From a checkpoint of a small CTC audio transcriber: 7200 steps.
Rows from expert 4 of block 2, named by matrix and row number. Rows with one number belong to one neuron. Each number is 500 + 40 x the weight over the matrix's rms, rounded and kept within 0 to 999. All counts start at 0. Numbers have three digits each.
# gate: expert gate (model.blocks.2.mlp.gate, 8x128x256), inputs 192-255
# up: expert up (model.blocks.2.mlp.up, 8x128x256), inputs 192-255
# down: expert down (model.blocks.2.mlp.down, 8x256x128, transposed), outputs 192-255
gate.52:516462502500518558530492525457480520523477527576514516466537451439598483539565467521469527499496498451507567554501475448458496449512549523471556494488508496505512465464555544588447520537478487
up.52:472461522476459454536453438502511461504507515544499512483533483529482502433456474459561464512545483521587539445520493511546510510527426509502475453577536462420498474514464487448442571462466559
down.52:477471525555504514425448520440469472482467461541574476523530407592452541542471444491540461527504516556508527466505494435461491591472517471525511463474523434486477461528440475535487513478468478
gate.53:486571531508469473480567534502561510529469577523507516558437465546506427531502568533492434560528484525459498488510505462557458528450460522486462511582584529491507563493473506550604507509509445
up.53:498503491510379490450574470527517525468525552482450521468444499460497502448502486455456449531536471455551490516421484532539492600547509585525460459453487408473529475519530532430520512515515466
down.53:514428444504486575493451540531482542583450536564517503516494413549457465452456530467480516490492504461434573550553528534521510435465518498555629428477430558494547515506524508522631481443514496
gate.54:511542482465588541495462482502457473541489558504509457522458445445475494539484443440613475593500535531536528475502543476475467568500487469551512464449408486563464456410479487495594495488513507
up.54:534454428438468397537486535495515548519477487472520472519530513494481523555553510493490577630480471526520516558485506483515523466492480545514549453471436463515478429562472509539405558511469563
down.54:507551483441443456483473513537487525474501506580507529511551502557444452465490565547547425502468482457472498363452497499507470528473480471501593518418494516455496499542514453413537447467503563
gate.55:489567458586501473528481546473510549530479423532501465491444539486559546484468506573450515532543512518523517451535496424565501473496562541460451471488475527490526455521547539538458496410533433
up.55:516497512476496485498484436459490526509506500495552452543502493543484441550526434493462481510539457503523514516562445484546551552545500467506494496496566512460467455520469435530546526479458575
down.55:519481507469457477542450453454507464523515473498542569530576507457457491509518510528473479486492529546494601533496547528481492476464491514573526557482491522581413417489474457492508462466528467
gate.56:519506502454499439556547518538480513450551474526550550510434469509469464486459518516498444452530511499535426524469424454428507540511509496531449491483494473504476526568451524521544499527511514
up.56:473522481457489471528514519494519557540500540512479423534522543489519472573534455466494501555538515562495534442468489539518430457460504502573507479409502482485486484508565537489421540535505526
down.56:517544541512578575434505513589392431473479498458494569461457497511500418502566488535461481572436525504513526468477544532510522498448460559525574509478461480549445562446447511455438409458492528
gate.57:477477530493443538479509557527503534510477497426396505531431492498488518469532418604504535495487500566425524456552512479516600503442543482488521468482543490507508475584531466491584528564526434
up.57:493592552477499466507529498528614558547518457477447552438460578506508524518553499495524516629539467587553486484562465472518455514506473524473513525473500506491467487557490445508494512484527471
down.57:556466430592558525491573530489523511529503465462456529478530515501439514439477519423572450534552498526548498459452502508549576557413458538502498440476521483460515476517483503384374443478506463
gate.58:490621503460499476458455500497531530521472474527492565462452470562463454447478561580527516508461502475497512486461497478460505512540501456441466465447440469514473517518439565496517449532503488
up.58:434466474544490456561474473532443540456475537539473429502542414447433516443494518453492526452477499505478563526488464558516497537468506496476512484457500524483566479459561496506483505466499543
down.58:499478496510491507506458493563500470526529511561475469464521518569439486481492530486554540504473449465456487501551573491495525496478522484446474633527503525533490501456549528532496387480559455
gate.59:523515519509610484486470487570506546510499463479577471580474453459541479506490524536505543539559491455552506515540504509490503502499462520607500485528522503503506448543467434545523531435492462
up.59:456509476480573535527489506590438455406527494494525572499422469534508511469467462543543538511530450428504512448434569500493497490460492484537545520535472446503528430583472465518466500536442478
down.59:461526530454436476515459552496474499539393517529449499541493491556524499477526493524514535536468563462507564536558437465417473527502560484474472434496488599511429555494575482537493479495440481
gate.60:488516460490477570515530486496537469560488513432504618512538466445463529467458452510534485479592509558555476495514482506495507500479500508464529494517477497482498524470609599460532437529551475
up.60:523472514445551464523518528465519438405527563460429469485482442486484532460453539540502458588561527541497535507433522499417481512495517446502477504432450449482493481504446484505527528542503526
down.60:492376466514411561537532551478465558442507536499475422498491521524564475473534486517383522484429545531502489459553508477573473541483554444495535552569509485539482530449503502438456468485558452
gate.61:510510555483503597502544549480463486529460514551456521488422483500568534483539480516514493532480477563562467542536478523475499522459473448511436490474530468506430528508529564519513539526522474
up.61:432495482476489444535544541478536485494498559466513503563489468520567469493502599535517500505552493506484484569505459527472464521438508456536515496505532514509442463617470514505482600503570560
down.61:503500546510535514553547460448510508518539479551478523483488462508474497510571494479494509495542439507501434424540451429478510459509552447517507450557508471444553542512517458482517527532449519
gate.62:490508485507480511587490490416538497545557538459400505493484501529505535553510481582459520473498489524460455503510498465506508538462447530435447483528516499480560495544547517496554445525549447
up.62:494459549491486550494540544514461513431501483517526542503457521430484456476457564512474559502558512504506451485501493502470463571614507495594486517461496497489477545473492448466554489497525478
down.62:542476511569528545504449515553556540490561494548523462441495452514508484564522528519499496489488472528546500438529531539463526489473516551484555494426473439421522571484534513508476495468516459
gate.63:505513526498506459535527543525546430488509526482506440491460490499409508552504452475526517445511505492594502521475543549451541553570494471499503480588502455430443463488487507508432490544511472
up.63:485506507485391504530439500511507492443545478517448552503488519501484485507523441492558472531429552547522505403485465461453506506452435574493425514395412474478485486592531507490412423577464463
down.63:575449426468534487514419518461493424572489508522490453513562478494522483483612523492454550547527470436532536502481493595426491487476477508455540459448491576530491505446437514475402440506563462
gate.64:547487521509510452571541551529486559518433530595512476529450509530508486493496511512525549519520569459563561483531469474544546504473449552507499470552482523455551527436457524515407496574524438
up.64:463520543444543398503468545490480482533453519489559530539479503452502549490484684513544460503481534396550444512379509490409526484585513599511530522470451486546418508447509510525452507628453527
down.64:435427565476476499594522555521457449558551523476488509521544489566587514487406511453491448534503559468456578498448478512544348480431550526549489501490515536460440502499576428587576554462500453
gate.65:474533559499489547554473542511513464433470526483541478484483516448532414504544532507514492483470477387507522526541521465494514530554543497570497464429495512532441493518436439481478501451538466
up.65:529545459535548512394495476525503454450449508544509492515589484542476549542496462525498509527513510508484553471517466543430508411408504469463535471483510561533550481545466507467586492478447592
down.65:559502511486481504506453547454519534498466460478482492517457527469456478496505531520472528539551487483469543507576453470444496510509535530564553484479517478502491527582464497609571569494531532