A small CTC audio transcriber, trained from scratch: log mel input, moe top_k.
Rows from block 4 of a small CTC audio transcriber, named by matrix and row number. Rows with one number within an expert belong to one neuron, the router's apart. Each number is 128 + 24 x the weight over its row's rms, rounded and kept within 0 to 255. All counts start at 0. Numbers have three digits each. After the name is the row's rms in percent of the matrix's.
Before each expert's rows are labels from the 100 clips, of 14976, where the router gives the expert most weight on average: "loudest band" is the band of the loudest frequency at the time of the peak. Only what is clearly more common there than usual is listed. The data: read English sentences (LibriTTS-R). In brackets: how many of the 100.
# router: router (model.blocks.4.mlp.router.weight, 8x256), inputs 0-255
# gate: expert gate (model.blocks.4.mlp.gate, 8x128x256), inputs 0-255
# up: expert up (model.blocks.4.mlp.up, 8x128x256), inputs 0-255
# down: expert down (model.blocks.4.mlp.down, 8x256x128, transposed), outputs 0-255

# expert 0
loudest band: 250 to 500 Hz (33)
router.0 100:136121118112117121110094108146111125138147127091148147134125107126129143126114101117099165131160112109162146101164108145088150092127189140102146067110151106096107113126114111118142106170088148171132130113111087102164137132102085118111154171169122110143136117072142114142122094110124131126116097119097116135107078144095138108136137105141154110129133123144128122150106205168137129102141128127128121112126119100115142117135163129134134138136145104145191156138100131141159150188149087127180131108141123097111132129174132051123135126118160104101118125148117126155179099105156154135109119127103120166156109142097079110086120122113104162139111146134108111152087172144112148128135097127143096132161094135126081172137119138139104127102133166099141155135110151133151135095117129
gate.0 100:081182135163145116109189140132162113163153118120120098107136153110150095141111118112114159146105094122107112103122183145161126101137099152141179120153122156134108089141134088135105102098138130127108120129125127106137124116142095112134150138117157137071077132122169084157099142078141181120122152114123112103124087101154132124150100172105118133163124153119115091129156119125119092154134085113147130146150131120146123140172105158126114123140113164136103102128146132142100109112146103111134157127143111097092070145127118153131183111144149175134107114119087080137138157163128143117089139092152123138083140129156120113118163146075136124100159113120141111161126101144111107089088131115134143149160139131138144084090110155141168095125128141128173139120102105099122117136096123
up.0 100:136163135122173130120125161211119119176106151117142131125135119074166099132134168134101128103172157163116118116139119088122100104100104116099099093150161149120126103078093124123125133083109092119111134126109119143116110113122167099143122126150136048108121122065163134084115134150139130136150138108083162126114095155115131123081138138106088136112090087118093120192137116101153143127129136099086151111131120140133095157114155128130143136130099147120108121142113106141116149123097124133107127107153155183184124172135154128117134111113102141137113129129163135110119134110101122129118117086126152125100114101140064142107142129129128118132104163146109157157101149124105144167113094104104137083102125146138118149121141125160156139120126082164115118145106099092123142114113106
down.0 099:119107105079115158172108122106102123117112105129131124116106179124121131158171136128119128148148113106072139152117150162162137100110105149123112146129109098105139133146152130139078139109110136085141135071117102126117160143113103102127134137113139092109156157172151152110127110120120110118103105106150184142155124120148110119150158169122132116121141099099089136124161095122091133156100116140171121121131096127109136134146146145123119132104099158130145111155145157116120121109071100127111103105091158185134170096149143144102131127139123156112147127136131137095140125192143137167102164129126100116123169097141109115072115153055110134118157116116136144166137127110139153165161144066155111136089129157173133115137151170127094126142146098126146165177130104139155125087123120

# expert 5
loudest band: 4000 to 8000 Hz (41)
router.5 106:135150120150124137108116126111131119149136183143124154148100098105092109122123134130120125120099154136088148111150109124148118112117116137111132119136124095173101102122129110112108139112154098146112121125145137155130125162144098100073202103124145123153128112099134156095192089135171130110139089171107160103200132084103087142144112137149154113132123158140073105132132161136124139144123123113129132134136140130168130117134119129126112146116116147098090113131139122141137113125112142143112149098127121117153131112137090139125142130103126154150110082084226095142137117145145076143175145110124129166084116144161119120187174101094141100130068133119124115110130112121129112181135113123130091116107160114132135074120142104127151134103132097125129107087144112110185098135129129
gate.0 106:093090125127133156122120064139120106115147141149100126158135123133077075085178130121125136138140097122149103126093125132138141128122124132126122146122139169105148118144145118180079149121167097128108137109123108095139104151117157142115122153105139093107158159097125132169144164128100104104158109072131143136167142130136118140117115147130177119140127115183155123158134144163126169139127112109128147116122122157146110115100079120140142139098129133137175134092099109105120112150156127150086117102158160157150146123109162155147103151089159093106149109139150137133123160112177169152135106103125112157184125079130135088119106138110132127095141105158144136127095152126123098156142144130130153123118111143128165099147139123169129105160102105193107100127099150123074144114067114
up.0 101:159114162118138126131101078110149117178161133148097152185154061109175133143167171106132135124146143124121111142091140144138124154137141132099145102105104131133107137157143100129143126149108130150129179109113126140131124116132132118171175150129120128148098092118147121120139102138084153102113127142086120146106117173138130168142182142129176136161119124106170127145159134097147139171111118115111108109146138134102113124130145133113092112090124102138154157142100144082141108143174139137135133158097096108130124168167130155172134143149176132169117116154124108133117113143114101135097164144150141155089146130142095122112081090145150078144162151145116111107168089144137103117097102120145141134135086130140093171129126128169104141132151149110081161102117123107123125119188111
down.0 104:129109127146137118118108132123126134163185119094113121144156105118124120106116104144122185108152125152149136131160134122122141189134122084134120137119177165152154098136140117186157080170158136130146134099125091116151140119067160146120143089107146059123173145111093099143106130116106108119117133111152137104101145155117100119105122143130138140092124143147144135120147135081132112130147116139142149188095116111140148157114137103113136121141135158153096068119130106137154103137125139173129105120153095102152089150090121151108086108175105131141154153144077137103131132086086108125124135123118179149148135141152131129102173158117095129103134137096132092138137135161151129126166107127124117135129095147118113130149114117141108086095128144146137147150069114118131183099166090

# expert 2
loudest band: 250 to 500 Hz (33)
router.2 110:131117133136115127136155154125118141123125125118112141121147146107112126136152110137126110085106158078136143105143156150109066178071171121123174212107083099122175129135078132114100163131130138134091151176137152116123135114107149151164112092131106138124085165116112093159112147113130141151112129147179114127081120132080152153114140115100147131149175120176113139125116085097126155210108131141132141157131121128097133116114127107121109128133132129113101151145143113142099132088123124142151119193169105141094111156142108160099085121113101127093113122137098128114099137116139115110126124125151085080172137111150155138084144125134149139142131148129115130108125094113147086100126149131139140176089125117107139156127134073097137149124132141162137141114127120113156128110131118
gate.0 101:141140078143137142153160121184095134130168145143126113118112094135138139131093098152128134143151137138155138124124123157114110100121136117131135139152162133155168139109149122172126124090096119129093087153127102107113125078142148132117131149131139129122102163140102165118108176105092126129176115149084146157110096131151146143125094153136096096128119152136085157124146137150083152102135152133135127119163138146132121100119081085141134113109151107131152117138152131159151124126148132158116128123201130125165103125130119099113086145099132136145149164088096084134148158134161124143134103119135187183095174162149115126139113132168123106085128103140130103142108126119152136095129133160072138102139070125172141087125114117109087148121143114099166128143156141135118126072074117
up.0 098:137112112150140115170150118129132165090133126052093080161192109107150116135144146165152152097150173147156106120142105136126128152111131085135130135123162107169150142111120131143102155099127129135105121128112128119126116146124152135104176100109130122117116122155080106129164130137138105130150112134086106164104131138093149122133118131111098120127136132109082116104146131128183137126133116138142149167103130134124096195160115111127136111139106093153119099154126143145149154134181182157110108151105155163173171151128123112125105102130090147165111120154153155152125159122100113125207137152125125175144118145132104155130121110163109139135089137148105122123089110119151127151127117106111122080098105119113103117132109133135143144148155122100109191155144065106111118145123160
down.0 094:128079134124115171119118093060133127135133150168130111142144132088122139117161144112132073110162142136110160128140131119124143121100160123134139096155103164088119125147169128128119161138142124120170131125147170141126127119165105119135102097139137142135180090132133086120141084191149088156162104198084134116103108131117147121096123097128143135129144133150154122092134124114085128153106105117124120091111152143125126142181099129097137072138177114096115134127149160129126124148138111116141115135149117127139152187138079182129161142110106133134194127135121145104114144133166126121132134115137134116160134081131100109176086123105145119121162108126132149122136139129126133119122127134147138169129141171111144119065149133129158117200108139132114127128082111110126135097151154

# expert 4
loudest band: 500 to 1000 Hz (68)
router.4 093:121145131125124124163135119120122132146119102111090093121114175157136124107113123141119150150172108120138115142131144109158141112111081125121153125109101101103126096127171126107152121109134090120120137112142146144109138133142139149157123163132128120099108132085113118153083161137112115175104137155154086092145163128222184108193141134116087132119073117102131104094099108076131141076116121136109124136120113119142115157125103105115143141134149142150127114119124136137161086177128118126107133121152121129107080142112124132080155133101143137081189127132113125096088129095121117139104133129091120102102127154121115110141093145119133147097094143124140138158114088157132100090134125156115100129180135142120120135139104157157106107113171106183142111171178139123147133170081140
gate.0 108:163094101107131092087118135105119129136140133082093175120098132134150134131149109131127144120095129081119151148102125108108104148123157170092108140097117083101125155074120121115147143124112127134146143126137117147151105113160144120131161075174153118124119112084079131095130136148105153139164131142119129152068108128117130113136142163144124123129182136131165148182138117093122103146123135120109122108137153116129124097117143120151121145175117157104139146162138178112129158120131131135137158113137098162117123121177045147137121094144110157143156126160169119100146131120176082102156167115113160153086097070140134095128142116130161161129126128122098113111146146137148180167108144080109101131159131099106121083153155104113127122167129143114136147132113120137147131139094119
up.0 110:122116092132122086150058128132120114132166135136093126173122177152191170089134121118136112115116154142085108119111158125104123137095127113076112140112116133126078133147132134126129084148130156107169121140167168129164157159154149114112130115142147150158139126174114136126143129162125095164161143136142135087143121123123151123143116109074112158157160133163129131131104140123109091127102158106134133117119124113091123107145145131084118144165104150123106175160125109098096099116114136158161126124085101103123141124113101151082097137163150117107124125137128124149103097152096142104129090149108083125137109175093130128150099148100141190127133094113107117111109149107138165153108100126138101081146120104132116105132100135117111105157177101140095110119109151158166107157163112
down.0 109:106158134134157109051096111137154126139120119097096115100114158120125103117089100173158132103111129127100137140172108153134106126124138095083173145156126089177127096106181140169088134105101078155139134108121115141144149124141168158120100137142107151101141129112164114148121112116097097130140141083138108083129115143147136133149121158135134092138123142098123084126127135121162106105120135116110166142090162138103130108088147113126116125124094174125161159111118133140138083123111131172153117142138122167143114108155111100129130138133136133069128146125162160151163080111168097157068135126137142133125172116099121162121117149123140127106101144162139131120154133102092145083088118115138128155141179097119160138113128078172133120168142113106108133127133152133162110116104137